config.toml
tokenizer = "word"
text_encoder_positions = "rope"
mlp_ratio = 2.67
patch_size = [8, 8]
Rows from block 5 of the denoiser, named by matrix and row number. Rows with one number belong to one attention dimension. Each number is 500 + 50 x the weight over its row's rms, rounded and kept within 0 to 999. All counts start at 0. Numbers have three digits each. After the name is the row's rms in percent of the matrix's.
# v: cross-attention value (model.blocks.5.cross_attn.v.weight, 256x128), inputs 0-127
# proj: cross-attention output (model.blocks.5.cross_attn.proj.weight, 256x256, transposed), outputs 0-127
v.109 070:526520528502528548499551500479493456384526489511466463601541387478561532453457547509586481495506466493511539492554421559501528538515498450477537528455451537481443443579494497476505441465420613495530536498460466427466507505508570462554585490435551478511515650410514429472606534430535513455556552404480495593541519399554551486500588444519462470499499507440507495493492470480665492472501
proj.109 042:523502517486502387526498491584421599529582558513454510525480521480562527499481524554465419477462537556384574533482526488487452465473608493494507390512496513533550469439521506417468489478511460453530515522494460408536506525436581477518481494493517513481480499521581445495522452468491481508370473494586492527520496577398434526435419579450572504511426583531536545423476531473499531518579
v.110 076:601520541447522492481501423599491570446429524484495571534501462500475481441521520501554395484527515446485477598540555463508399498473448520514385450515535498553409531521493547501500548501520463560431552530525482479402526489424481523551499377477418568465477514420518507451423390521569514521512475474535455503447464527614618480615509467490533459558529514440502572522467544452554555529546
proj.110 052:518525412509497572518519473477592451408473417475441541488462479564398549563515430505503486495475549522389502538509509476569517558509589529518472407506568500471486366504490450441458549429510518522407508452558449545475528484444517482557465520512431490525554555478577443422631547543506569451413485421462424486446546471580523506493426489493470537565453510560551486528456544570461524597490
v.111 085:509559492488420564625550426512494513487563482523455505588535514461441497483623465497557468560490480447477469520443534505509497506540523444547510459544448445501445516534481536495503481542370582467482521496515522503534597503520521557534600410438495450458415426466494483479488512529586448520495549458464494512533528432609555494500520536597388455469495463449385613558448501456403461447531
proj.111 082:482477505514453527430466459508563364484429410447434511445481516472405449515544466488541512562520424461474469476593533532545635486429473475546460402434585534489426415533415520539529544531463523540492524362399508528500516499502611434510538549431453498474529475518510451564549570478510628489501511521508452625493505497505539508465490511463436493455516434529525494446545567595524497605430
v.112 059:526471514555490504511530601423525520448427512529487487568487561506552588467480396499593505495434486515530537467430502433488522466423458533472616483575506564488527492493444473529503467548390393520606435493503479492457485500519607456522425495562492503579563538511491539442464518482530453450471497477508589383531496557396478480445517539485501545537518555548483414523479465538584510592625
proj.112 035:472537556439461521543564487515420571558582541532529486530529414462598476538494676552525450531491466570522529557495529498445497558529438491468503542516481567595560538455543495489547490455482502448514593605459522430509474526489476509455444476535558514501383444481485522539574450490538465524399413488567547534426479504600467430543432607430414459461520513406529493521497462417532509467493
v.113 062:487429496440577525506618338599521510522463482555529477455549426513573508519529519498471481602540539525571401444504480479520504497607524469457501553531494530535359469546535503548503489494529508574512455438482506483499502520434498522601594476473495525482559543511443533449533493459560558479531552417529592507523446532589495504505473420488564480473551553563508468435558530420547465418423
proj.113 033:484554427422451637552502489498532477430546458443473580440510494519489483463449372420460485448512557454430461534486470481503507468506572564479449424487501464522449400575466526461456519562500461516423584459501443546459545489403554490577483533430462461540450560528555478479565518558423512528519490495441483472417566517574560388536469506487493506544482489438443487501479546544521476558505
v.114 062:491562447500444468503642508523512547496484462460501475537469419486456536431483421522542537600490495542519490549419486418400524535449514459523482483545443486434625540493500458609503449472379474408565428540473545583478501502573500453568527558546493468514452579561528478547508526508546448448412518418423513444566488489474445443502540573464498455516439496571494566567426451488479456547511
proj.114 032:476362507505454526500427461528467486539368497551489357534520504538498464545523555533515526454496421524513538516529496517492485479484452472509379492453494531474526514546461489509495437556523524511550504482442502480510450604521477524469556461509584504516548477560518448500411472468534538526586504536585512529430403573458467415475546509459474438465553483585457518486535485427494559474477
v.115 097:466508532512529420421536527473464460500463523491519502387481497395549535498479520494445503454511480565550462450525521468484545405467476539471460570447516544552540508532483527500506461452559459517542514450500558486508514519423465463463510431480534566598521638559493373514460531516419525520500453498545492556558475512369499545485558524396558545515518449527617463449580531529683554514489
proj.115 110:506524478504547462502497536482467602486512518565579479410515463518568580498533499540463491445466519528492514511455507518472368556579553538492521582551491457449567574486527485501457494486514447476483527673597508508534476552472411516544505456524532564505511534540464460512501395448529460508490558461496500322520450541496502473512481540460524529594483506495505482492483437428448519393495
v.116 060:494558557411504457510461484432568546501503431405450516527389554437469524515475414548528513508483431447416506533546520419539470531545494487473472454574528537457519527541499632547501501444457496462504531557538520513443434420502473542514405455444516481416371466404465550444491417485540491452487542573418432582583548477549526535511491489468477501489550540439486504568533521404406533557493
proj.116 030:483418546454492530459533488510487400451576446473478526495497550463419451445471469478510537425585456425490445466524573504525502497460562518462444419579501500459535410654467547519445575522533516581521404364527449507501480518545545461490501443485539456550497497502538457489397541552530543529541516517469445516482451498486433541434536346570462552516436471514594445582466562511465519519400
v.117 055:509490451553518461556526547476426498570529435471536517510523376510496512473528541517556526412577504560548486517559516594537429387585525471405557472432497440549539454439584459582496479575477499503430445565520528509437580484486523425567519561496518418457510489450493520465507479525565570556603519425522531484471530553591536419438513536489506559558559525419529448515518463547497622490516
proj.117 031:524517539555501671529469503509523513447460487505496403497582533505477496553499420360487444520498533541495481536530399502539528525508532553470389492347510475557475457631521530504445481568500465516446401457501448531467505482535568482547481509454447449532480529491520492521506498563482483510594464448552493524540527451560542529525651459599440491563450490402692453575473490522524428548514
v.118 063:523605493515454470526511544467524634498520498443493520543506494546486477504505422464478575625567608509417622480369460511485581508544507539553488470447429557520421548498424476538501554488573393572449467521539503498577441477539445507389514454592492537499510465491522571519505523490436443486421470545421504477552448474506479501536574492486489508474439585429491523511456526484463500520406
proj.118 032:479450482536555457452406489445524427521543475536483507528478507526530515511577499484526508469517430457550559526494526504562554399459419440419538556526528532478445514441500516536536512546530470566549477525490530557479458526484453530464608500502540417494501456491480515425440500357516576487660538523481502505472405508486489447498418445395408479441565465555557464442505454500497474504560
v.119 068:603540547501531509568487507550495506585486597475542537415549534542549489532363497513520494494535534505488454411440436534505414505452514477484490423557559538535508466446509537482502556546484559511503496492509540453498483534542499489461466437537406554460589328633558453521482481430490531486594451485484518548454524543525460484553525585436537519553529481462370508450568461401470476537498
proj.119 068:394446474476515479465499524390631425490494435453516618453510455576515527491578475421504455522522464431558442514490413559496601482509403491599520535558495444477424528504478484567558473503467508565411481501511585582515468477511471499467486539481404501465464527499404491559532593495510529483508564476447474472534505438488526473524469481520447497429610471477448435537522500585465494477560
v.120 062:493504449520485553553571588457580536541513458499465454574436452536545457566519474425500599473369554393351448530548535406458549550479577501547518474505533520465483500511485481499504477532429555468514440463454548464470514418443467474504572498417499318440553459535505547547496476497443520486484509447506518467444552551439477582415457474505459478474456496483496432466569436531510518504525
proj.120 030:545431472655518625435450490494442472457506497519508486543484514430572447595470551532515406444505405457589458491536530518493484520448461495516512505467451512512522519614516537527502466342494513497505457492486473516519420535542493505436502470530539421470437508385464519475419557524482530537599520518447475505540491491563491627605460464437460496476568606503600546551499514496486447479394
v.121 066:471404440418466540520484476461594545435446438558484479633529514505425540463507484493490568510472505515465497451439498527464428599551581508529514448478423486392533453542522525530505442563548447507434484544483456437582593463489496510517491603479493450552431447476497530504462512495500443455471613462482440526541487449509505429400509390422470462526425452598472480529479447454506520601484
proj.121 035:516480530435498525514558476531453410480453511456509446503494540485489435536404532463499567465566463490521513434515542500502548412476490509456536397420494516502525499489461478526497444587492480546595511469469459500466447507540486443491423492466538495497529477462517454502567536516477563603581466541458497536462403630549424492419526436503513478477482434426565500408506490524512451509498
v.122 061:473505462496463476476493565525519515559545533507497451533553515480544543518470497535534405537437489601486544548569478550362464546471459530448503544543468500477570500522576438567502480524460506468491557566630568523478505434514478491506497470505563515437426488589576554373531565503574457445370491456436357549457421521504520488554521537448555477506555481506563507420472550462470496469399
proj.122 026:477444441506553493538471497526477424479449553498513465477546516438451489547421534396510416547542478511507476520475517498506509602515500451491433482570537498518519498465450521500483451465477507548547526427528498529479464505584451449538545516484492442528593567475491461561670519486591525409452556445535497512445488631513519572533431499473523478513518439614628481380477498567540535518466
v.123 074:439486443447444444494517532483546514524570458475464597488499496474533592490538546539458513583570517528462504499488547470494502513490520541565605398475510507509528514445528500471502511511537570452558489536546511520530489445452555575501536667528504466603449475516539503487550564434591361500474484548472544488595484461513477629507430510523447466425464554439451490536522557481331527494499
proj.123 044:494481513437447624438522495515495341481561487519541496531491490449460371410523522462551488454574426442564391472519513515539522429474493433547518465483525534504504501514458511578547512509516517542577452375471494519515440561557516448464507461517572491526511483463479481467521587535555567519535526480586480567439462548456489558536448322550484461468523469463476441528510499489476501490514
v.124 060:577508555444446504488529444480504533469593467493402479489510370450422390431449516492434453509471487455520545482478481513476494411434535468502503573509577536591505444519532451476497401511523539473511459498501416469505594487490480429466505528371434496489575516437522576458500363543557524456512520560561516528518634516490552427570502568539513540529511529511486466576417530492529429508528
proj.124 029:543501493598516574551495493545493508467498510542530409522552471445443569456409424473522485526460560474444484517523522489514469423505592529576543460502530452533535482524492490475441473469489529498474528452512477540527508509537532514487409508522438456490534552354526467501473490602526435565506509506640476470523495526449529464457544513348563509551434560579458477586526517549517554525581
v.125 059:496557529503462506480566535575548418385397568432482512466511511522480523470614506506551474540471364409553514485557496566544533466559517508582514438493516498502510450492529470480500526535534566408549507604556475496561482467468409586490539531553533525506461544384396537516501603532426464563473572527514463461609474432487551441525430491595501490490505466543489466519536424514529526519525
proj.125 034:556505474533502527513512485579420545523555493564484486561509654472529479415426639549499377422429503663476479545503486511465410336516559459429512480482493525469641450453483452489447524480527523483521629454505430409537501517532577512510549506500559480499523491593558488530431454474565467412557451518503507516588512454532439501419603489524586504567389558594473500417476544471482474513564
v.126 083:421461559528519489572491486510483444507521586460568484538535555459549586541482520478488536498518540475424550517576503529485488498545465540468471550444541447487444472411452495554501562456493467619577478496510539614540536523500407515488477416498509564581626472604455405481490443541417493555505393483544469495471481532397412546473520482461553443538496468569460413483566476535607472547494
proj.126 060:445446461519507470515492547438502613570510547480551513461540404523568603528421566531507486523424493516533530510481438522433512519511402536539536622554450479489467594469509433514534452572468482488431500644557601448567478497447421485439476506488435494459484526485438583480464547462496438493478556471504554455463577520442528441504512623492540455429604459477551540460471473488513497410541
v.127 202:386509468474491389675534585505533528445523508472526301422586516498488522446512495497516520515502531499537490540497507543549507545499499507518520301505467455477527547753507502495515507510498528458510513497509502505497499521516538511552477511494530541515512548524494533511502532485539481471493521489659539512541492490492504498488481506503479487515464552477526495534430534533449508516506
proj.127 266:544476471490471512496503495482419495425497427504485505549499504520472482474489558508430466524466589512533482512538479753573462495460453504488504488496513387439575438521478503450461507496481544574499558468451417506507542443513562486513485477554418515470493397487571481523487428485488559470502511485510500452523444524519558467503480424506537491479452486501501529478539536532459492360543
v.128 063:495614512451651554577532532493449458511483501471504506541580490505511523503448541521512430472492503447450453585552528447531428457455532426503424609447525556455507508556585472413499533554459430482532378517512481537450490488540476497430539436544532620485473432549496442517504548584480566512546466551490534489466449541500477551445585460537486473564596498497538477446432445441601437506468
proj.128 037:513479543532513503574435474477536574528435549390491502494501488523574592453524604561437420505526594514434485489487491470470482473482507509480439472468473479499490509501504516473466489512490441483435567613516504466504484451429480466550500511435457494536619537565515486475609522462395501562372484537528530523545506497595553438427488647571563471522544505484521533448483510499540608513646
v.129 065:536601570568503480579444461487461525478502566456535574526487538507604468469460519571456490494480470536478431486569438474532490441526499479477549506513509698451491515472537479440496486487569495423539501496421469507487528617425400455572460454435514482598519505546467473539462422435384576449462489452564516466498532523542486480502601474526488533479573486535471497460526411442579493548452
proj.129 037:509595388450499392557524496450518599480519494470475541480500497585462589592487541498472551571394561398502523589461502492549501566575465540518494570476498497462459480488545470425514478509493507480416459584542551605487535393481473597512567562438422567468493504490485563510531457481484454470412508446356496439474625552439555505505534613532496538472550528590535536549503472568477466513507
v.130 074:515499371436467560547523482543486488494468469512437532546483503554467485481580542505612531574484519403539590578430559504474572546493481533495557342516459482455505544452545497456502430528478491471562489576538564522461453515480549553544410508417497483455436461460537541517516534411565439397464463531429499452594481501499532605489439532562453421443454527493461462469512499470417480568520
proj.130 047:538471455548561508486507465501486341473469449505482524493491528469412428530499454503560506449530425540512500518565531493546559427452502476347486423561577565504514421499479526537532548462529545563559422363472445529449479591558507476517470496465585450560521471488534448459548554512519639409450474488454478556500442489406501522558550330531380493500466490499461443540466482508522519528549
v.131 065:473410558517547390471544484567521382534486441549536449534538450466563525490473488470506497431537421454537508538534446515517466406508537475505443580499547559518501440492522536587499599554568539582458516493414478544411467525536491435587499553473498571497506445461543493519569457611436521433467556525504408571513551551561459495562571544542517522432487449408549437487510492486594525431467
proj.131 043:489530557489396454539478507517487613489575585466501416502503509451480583454494494450490501527479593591406543520468452486473435379525595564492469498450507487587564485436517467432453469479499437487452503530522478464543523448442522479526525485520454468488552536507516516468478429524478413536521474510589514511483523536503530461527374611511596479550432544542559544446478535507487511511445
v.132 071:419517451538480354419478410557485476376495468544530527480500542506552424557438467543517454507489472482538406539536515482498493416527530493477443570480486561490480434550549526533502569568479492496446501543427566511495474464542497513563506479419523525503479431494507512464498411416419499509613547512592498474533420512609507544518494502476506494503550441415516497480528459499686562423525
proj.132 048:531560481516497475545537497552512642494474510477447488535517484531471573475519480552451452495442561497395500541530566469459440531540621514549430430452519520486533426500534472397443447475474506465426574548535473456501565470502540511569499519519450518500571546528575444418501420525465439536406451489470466456488555442431478432503520575519594530536437517490510569413492529478528560539524
v.133 082:573527534542520427539496450586432450439450422518533500528521447471534504427495561455478488517503449489500506498566532425479459455514516510444487611425500584558493502518544539498500521539580543566485459509486421467398516382413457521558489412451473601410439543428494485444470483532486463441573453487598528563495479516587583491520504496583536490459506417469583554506450501548616520445533
proj.133 067:491591501492510475576482467560498572458436497523470506532484517527468584477443502520458486476452593534383482530514517472497419499523633592502488432436513544506546402461510491402418538499489510495430556523543446473497539470430522490584480493532446522510523550525584423517443451533543469574590486485490481466505533500509518562544506571522594540610409546509459517518482553516517543569503
v.134 060:477507485455433544564504476503555495507412378469482567533550517577524503460510502534455474538508477449486532507343498522596602587513529475468605410507450481450592622458453447483502532464516507569510561433533482410510574436521504483486448543527424505462500450543489511565522515523466455571567558524419492423585446497428538487556523472566507426514487519582494431513519440491468455522562
proj.134 032:455432508414506527485450473504511524503501461516508503523523497521401420490438468612535461548562414508529453484546567501528565574462469483397457494620518555598511516590470515540512462543536515561557503455479484536477447576616438500455540469486557411492481485473520464494449496519453598452534502543661497536456483543472459526442640429473403479519568569409479451468533496490566568513393
v.135 140:475451445423466548526443591444507593442489533483542468622489500591501516499513490498539597515529444482442536615450491506476469531521471480451523484495472439521530518526464418482499473496417440486552501499560453561563474571575532489553494480581448363560546547392455526572550480470490452444445505540408496429500429462453403537495512445636470482479498562506448556499443455497449467502547
proj.135 163:535499504513455504515511493543404519560470556525411523575478511422513462501499507531520488562505475445491610509582514416538633499447423449514493536544524541548460474504477522524575499491511553467595488415445510393469536447527549510449508526476559482488480454496513635505502544498503534505498496544521532659482570481494507499518512550487448455385511498510491556500526535505571448556524
v.136 086:484558583539579454521438429580449461507492524513506441453569500508584477472446590453531534519483479565513448484532482524457468430486465517539446596464547561520464469490540598486499549506509519496461482490494473500412451505479456502571554461488522573421500474480568396491491476476490534526592415469538517428430527502494590422520468559568595507469553451481550436456481522549704590504483
proj.136 062:517588497485510455567536497544494597464493534499498498530475557514472595428428491531457495477435606484402528519507486468477421501537595537522441458517517508524555441537515479413440481514472485444416589556562462490508552447437503496568511505484427535489527549499552476541515437515544433537555485481528499459500573496472506478496484617564632554580438552538496527494502555525499537554510
v.137 066:484524483543507542469486434477424491520517529541496521438552416610602445568543535421456435480471449578512457438474497455504502470413490516471557531465600581445403504564557428542502599425532492575460436473540489503496520490504564509471499474503468477508537456564466564534511476533496586461450454481642522488442466558591448416412488594459505541541566493561560498472527461520589563478510
proj.137 034:475623468532466482521518491484546592418495511415503601472527556601554552514432544536472502580490584442492529485491378515502480532509481532584499515411494476546472517484560502461491490521477470503438601596482544540436552382444503526500480536501431427480394508448461537457524484549578432516588538486445521446493522434560569520411501598488541523494572424473449558428505490541498484504504
v.138 091:443492545552559395421516459485467495476492526551481458472497534557538494509449628561499555442505489510480435493526505454512448446552547497451452615462530538524463395505500413535502516492538478593443462546472504505443435473516458539497485448476468609522486476513427402424514521562488478545579424481562468502499433583445503430449541491462532468564565445482570466473477472532699549520525
proj.138 068:485554530476442487557532513514477656523594568502514487518493510530561611490414572461458506490475585546423535532464506481475435511561525541540492551476463478488510520434506464427459458546473455440446543646546538437537536453418460509517509499524415538431485544584493508484527432497511396514471530499517515450458532518498545495494449678495619510523526542543457567481500510466481543499458
v.139 061:525543540551494498496518582494539453483603505565421434424496576455525549580563508503433486533512451535448629495548441525523496574529480490409528552463658477358568507530443468584500519533527497526544507476474489456525553557566477499440531544483583449593506507475503473531461509475489492544420531442552473487448503486483405499451520476437421481520516431445531418539557493538582454550421
proj.139 037:583522521613493432546533544563444623558519559574481466510511492478600529501531564498450554501440493491523618530511495519455442516491494512577505537548435495478555542323551484471509497655530464428537444574489503413551509490445528515518531508544561507520520466453503543575503384498453419432504473526497529469517477452524494413452601571477579523488483483471542579517538484435492495450529
v.140 064:483485423579477512466498521531512560447508450484463548407583523463438547444533471547531552567514517565541534551524511570536559592528496435487515383522523434464520541431464516474498496421459497416511495505513447591560481510470524538458466596466469425500491397489465491509512458492546486533511474471439508489490486579489494597439495566525537553467387525524402479512533437515287437486447
proj.140 045:499474467477525558473487516467520387538569424606505423490487455512457394577664377512540533487458397591594433500540474512520540472489440498430494560480514538465497509509472511574563519490550518546540462436509493540511454576531462558497430490520563537511409474519490531518522518485525546410516520484435513525516482532444527614463573350497460510470503579548506482535528501461482483470463
v.141 083:486462412402548532447500550467470516519456489424535581463487517457490527522486448523505575524503511438466458495502511508458565514474514418458541454508491444530506471585467533501503498440388474463533495529558502564617462550518625486489485483479554412523626517560474532569546538482391477466461560545418452519509537488352386492486573521405498525494431539505420545498537494444417462475435
proj.141 062:487440535598519511446539510438482519609478498533520506481529482506557480494491566466552516508533396498601478471487451530489579462471356474473469621536473482461470616497491517579565489489505506532542467539450588507519481540523455499389550510480550411460432452475422581468415552447433503490526538551466524525487461553528493502427463472518417440385593492486469513496542442451531466421482
v.142 194:409500510519479455600506559490494477544543517514546295414572518497553511267493511477508480460469540467510518472494475452518515505520516468528476403533512503474462495704523523482496546526477547518487558544511664535504489509529525526419504461511551516491470443573495508521515463475496477489485523480613501525519496488536521455503498502461541502521541480494454502539586494497439488519505
proj.142 287:503428462513477505451485497541432548478518481560503512474516492542471437477530530512575487451439461493580463500540441738544586524481511525473501567509440537483567455531447526558479495504402543555324550594486551570549454513499555455443483439540397508461476491469439368539489452487477622478499561446509387496531439589514576468493502487508517507480473513527499524467576565527476497375530
v.143 062:598565489515563446543534424570485433525455535570432503513574488575589525494554546492456494495505488536570492507502505508489454536464484620593437495511533596477429526479501563511499470581506484562472481567465451430494564508416424530414435485489477535471559459532527467398432563521615535428561534494531515523510488473553502407468470518544495466433544637411546507482504512516414480436452
proj.143 036:539580472533546530487467501495536435372511423487484488488460596539470473434518367478488444480513535473461427496511551508552475574508562545467556454520550485503494367438477540496464551438508495579475493394548420551444481456491527496580449517460471482512428550426542467551449546560471543548583519455503475459500530521458556550453340396579486553578416525525473453493464559528433440547472
v.144 074:404464503429490513423546530458508470506467513503581501523426559475511495508522524537517557449548499470445495442513479515459525547529624488543516507571486511456651410551454525452501489474416461543529473547511517508527447373557474468545472545569568471525501519499578482465529482510470504387458541512430532510607497493377412561458446482495480480398457561483415492471512462491379441583556
proj.144 041:513452554602526430454558514504458499586562519522539524526499436459536433503527617553525464454531415471608541513502520516482519499472398462520489573457467512563496609455518523549578489432512510465581424553447533457546469530574438513453536472464593434483536440537434555516561524504529510442415476536506541585471493503509478536609464498515454427448532457476492471532532460447550430434480
v.145 060:512536554548557479452458505536459550515517544482540429454561428516554535490403554440474413445463494568567435451526412436435463374479593498517410545488548558468519480474465540516494565536454548460543472573517441499536531444466501557463506444497549505521449510528450497505468490685498531483493551493516611448440521549471518455565524620511515545463494403446527547463477479432559505523424
proj.145 030:477538416469453497536472509483530566431500504436471532487512563527480597498424499545490500553431600454475541506490510492497489526493574471425504507558464463470457474520519543441440490577477509481409541501538526524492566412474585521521482543542401456436521534524483523523335505547394395504393520518476470435511573465483568479617596575487501564496496528589456499520491504528543460521495
v.146 073:490472550506410448567533516495436555483501463534527542560435510515522486398518478404457530556511498439537501521499519505404412455561452517444489448476584564496436462412598484545497457515521485565457541537488428497441532460450435498586477446421461599440395441517502431469522484547513532468614493479531452476425565450547562452569548467555576422512527427507475464548492478501628473479522
proj.146 044:456536461497498542542490502492553452424564469401449593446487547543516548495568396530485485452443574496387489566529521468548540538497574527488530415588577509480480385479471488437479499478494514453409503472569485562477535464465511473599488548415426504543513541432573447483610503489497550502390490461496468460486518423440556438481499534574537501514469520437446469481474537580461518565521
v.147 069:527557431575478512492459555528567499495421524506555548426433449480427450507533446514490498550477503523563555492410519557453524566523514452446586429560484481523542571488596520431499498446499420437526530513531525488513536529492547481542470556485488508514476413488537478551519579576489494525428466553352503590455500463449457591437562538477474598517523533461551510585533555411362433507427
proj.147 040:484456510408534707429537504496467484507523486610484454495538555513454444432505472478543595490545432519571438500496559508536503458537478441378512552432514503453517493526518521583513486476546502528554416449459450537395459585587550552487499529491573464498505473490513519489439493500456539425510449542468481541505475542554455474545502352500382515551435546466430478575500477486518415503476
v.148 084:484501588577536499560538492549485496541525604489496463536572503520486476453419536491490502494380558564530467458516427497482447400465496488454480579496553596563478388409479436520497514467530480560522498483473432523429503500538415495530547394510422608514519506501529453506456447562460591534491475557584429530418467537584558365534557531486532400510562490497443489494495479481564512484539
proj.148 058:395507465452463577519507485424601532471488497395502619430490546562499606512491509513477382457474605470428475500456485492506551514528485491594474485517477486471442506380469459464462514463480466479375532588548560557504538393419466433509484526445374533500508540502486515499492566481461503538453568487532503457496552476510588516478495611534539509488597471453621497471457530575499521513489
v.149 062:538413408507498424516477522387540516576502542446482439522534525509479478543513540536533575534501545537366489516437496488520473480511474447417567494496485419370488541436424534501502493478455397502474500477558550522639505529443522611418463538501576461459468540479496477543456563458413452495498475527489454478501474524483421579466494444390485515483502552489360473436483523491528572555474
proj.149 039:475427481385517461491556499471457471632599509525510461506551465503578476534470576582529418574466400475535489504523635494498547590485383463538418571486503503504482545490521499537545478491495516457539443548492557519556466546518430572401546486528537490490593443455446539441442482440436533482479546468503519526432492537489526469555502543576497493413572491409421470539506460476447362475485
v.150 063:481594600513448435496477471533437504529486451539523524470578466475523451526499479508558489461440493482524539512465502469438462432526460490463490507337510485453494444467544531581498520477595492586422531459521528454459518581445483428473495430413464558553478529460529467543344468564472526510505480525634495430457536446521570526511461504541542411466501410507550548502499512446661498481474
proj.150 041:501604452461586514566466497525506570449467492497446507511466483538505626565407404530443412481420581519410586568509519476464466496516579517541541448448531499430545434491512477402446447470485437495421527555555479456499537476430511520571485535533454562505491541489534465435507427522586444574491513487493480409495552516432555452448564587466580555548467561469499506460475529512485544543563
v.151 056:496453468582516446488501460593522497504489497517605550460363595544466514466482585583489431559544561534516527482652468566442561544521416501497558505513483544478502506545478437496496519519495621483544462447463420461465592435453471455586552462477397496543511480516524411505419463468548601506516518429536577522445397536524550493457529521492540459457501553514460496472545549492557514489470
proj.151 028:483526500468540525501502497481591478505439478504461494455504529527419585407460492439458452541424574512423514514466565486550515459528534561527395498519555462496458481600482511490460506412508515486422547484515495561515578470491539535538501547474437314509576544513566485414385509491448491501374485499420467487513516463421555477368513512430507535579496521480516445533464498531536583550419
v.152 063:637418464442497469507552439559513482502477505499480485511510512538494409438456499417552498595465486576502495558435475548485541465484451577574506389537486405554448563474477505451497416543513363459407462537434467439447444505499533475513525524433381433546478533431487584520477507503466523527550442490395536427471435486505570488484532471571461492403521528501518503508516501567394479493495
proj.152 038:534462516466571525482489491524491452436479479542498532515495522489390433534578504453532531451533461553496488482547510482531464540504532524491574486509552523533531413514513465545496510640559499536493543414492394452485479573587503434562554482533574376564555528471545445515476510537441589534546533528484489536486454521489469607539519397584497493650360474438412465520483520496531499548538
v.153 110:499506502548536366425550504537461450337459503475450474514540441435477464450504481454449430600541436513512453579547475505491529492496510488485425570471462446493593492521492529520503447468560477513436500493445440473516460452455483505534534519557543554454458564432482506475456456506521543562489472489605469503531468485463529551465484503552535514482503460491687451509456492574693532458466
proj.153 111:581564499502485467550470510596410620515553540605496476537500478481499568447449546511456510474478568556419579543500532447504363488530625526460519476482504550468609478465540483412426508482526488454538579554545431431493502536478509526566481454535543503523506506519585477526484387523480449527535486477531530438535518546474501518452512577497580524598378573513483556482477510437472564503488
v.154 091:501557519488447644532509497489538466599479555536544516484492478539545537577546457524507577433488524505514492394438510489494523538475539488417490452513442514479461527420417521489498558533422545550571448528562571554495535525515520489415445426523457519488593395519470514543552533525451539427497431533501488475465499514509402453491513432482531554533495473530324494513540516404342505497550
proj.154 085:448444510524508512421493502387572430510521496388523534457490531526515469565573524522549521536534438419583451488461450539492646494458372475519517553520496462521397551541467518580576496492476477549468406468464589571512488467492486501421506562415419479472471490488409555494499603482493542497508530498492473545480515473535516497487488460462432468398630487516504442528504473551542451487509
v.155 062:560439455394401551574587562455521546465524456508501502535440515479509574494486450483473509513545491385536559581384472523498473545532469423548483536492553487434423535527506607424507557485484540513525570444512510541556478464459551517516533489488434462516523609523478582532519569424574477491516549509524456496600571531459520474467473523492445481572507535408414530469479420527383536587447
proj.155 035:485469528554476583512532463533461472540465519500566405538479499442456431534548545441490467474572425465526452480529495534480513559482479523447549474393520541543489511460451475530506588606498507596571458476426480449518459561482461441462505471484555604517418450455492450449499492455547547435526478524675534542545411479537456497406472415471526440464478522371488520506540495464503536483562
v.156 080:463422506467492516482481536491457555593568594390595493496426536510518513560397482562492562464530544550531468374508478553479460547457519452529570454509478487517545499473551429515501476465462443582567485547567483518558478513487540586439473528477434505562599494591421507526562514494517440459431488532508503505492505461440397419557464507439512563575421492615429456496580541497492527580508
proj.156 058:462462502489496473480465507434491475554479530459533539444523519540549485557508580493520492526501454472577444473489478525457604545511347419486497609497453484486420608468476526560559473541487433475530415552453606517503514476478460499406573549407465541448541465499392578519511552476478492425514531512449554511502474501464489513502530550530439461389641440420545455505528437494543421437464
v.157 087:436518380434390470407538628464553509530514506529518518488455556449500509488558502548553563522507414459459514526460589526534550566542509454496517536508438433502543537543440490434503519480416524408535518494465506589558487536572593541458483547482566420560579557498504544619566501480553483470478487530468513584543462479440501581439409430496477533451507538513452479447430545507427486494417
proj.157 058:506454534547480490483489496550384567582477562566525469547526487361540403474413585528543574518534413476543447489499538490478511455441446437479503543465463532484513576536497538516529511563506488433637547512416504396502482586530488479431551470493619421492492434533491513493506478472496487500533448595492541595545467554503426504485533488465508438436479504489515561446532451419543484460490
v.158 059:480463518389551631408434433459452487457495537503602387430485475515491516513500512529410475541479487576506443438592452506510524413503488518438425500449570506534396552523524515552495526527510512519549536477462421466453549416474421525516512394480452520482473465477461427446474494571547450442516528480555460448506494576564552391483545491468430453536534480580533491453588508472473565447558
proj.158 035:414489492415470601473515468458553449453407480434502549488492534537516541583404421396510485529516608451477418482440487487561533432497508503464632498498458429513408523523480538499450535642466482519446543485534528616496521425495546467506492507467405456470409539444478505482453569466525479445454507437543482463518519562453560449577464570508456462472580456527618429448481515550468489498530
v.159 131:508549531523558593559487413521550548605499518479517497462586536560509468533524542546525498495526543480567507428523525489501426514516556533489487425499525513542403487456543572551497555528524509544499529503489512476408503473499468505445548465478457500427447395601513502451492519518507560529541522506486488448423525531668554454608509462464484473510522486429348550531506501393337532466549
proj.159 124:468465449493497515478498466413672317437447412379510579500473531536439469549532451487523506532532489517545452492494463559471565517463426460528490408481522450540413475533466511548545505525474537549398489419524493580504472450484516499500475531462371497503545501470481441495499605515518553494499488459470450540491523469545529470487495380513505509454591463544485398525457567589529497549530
v.160 058:482508447563508386546442511521494422456480472446520379485542527473592481557599527532495489549491520476551483523557525401578537559458534454454456668489537520551527391483543481479498518448475484586463523410473488616489463551471426541425533515586492470449527546539457438505517489521527500473436533515607557479537535528513467547487560492504570552407508549528449496432511531583553468550501
proj.160 036:567463553469524499565471507542442609558609523562506411541481493477526547481402565493480511549416518532459591548516567498424441480489504606499478517318499493575564497496532486437470486493490478468481539553498470441591527465455446534530551498604517476457572518445490494515470395496525420482459482473548539510523532518561542482532524633459586433518433585529654552501498506471574555485534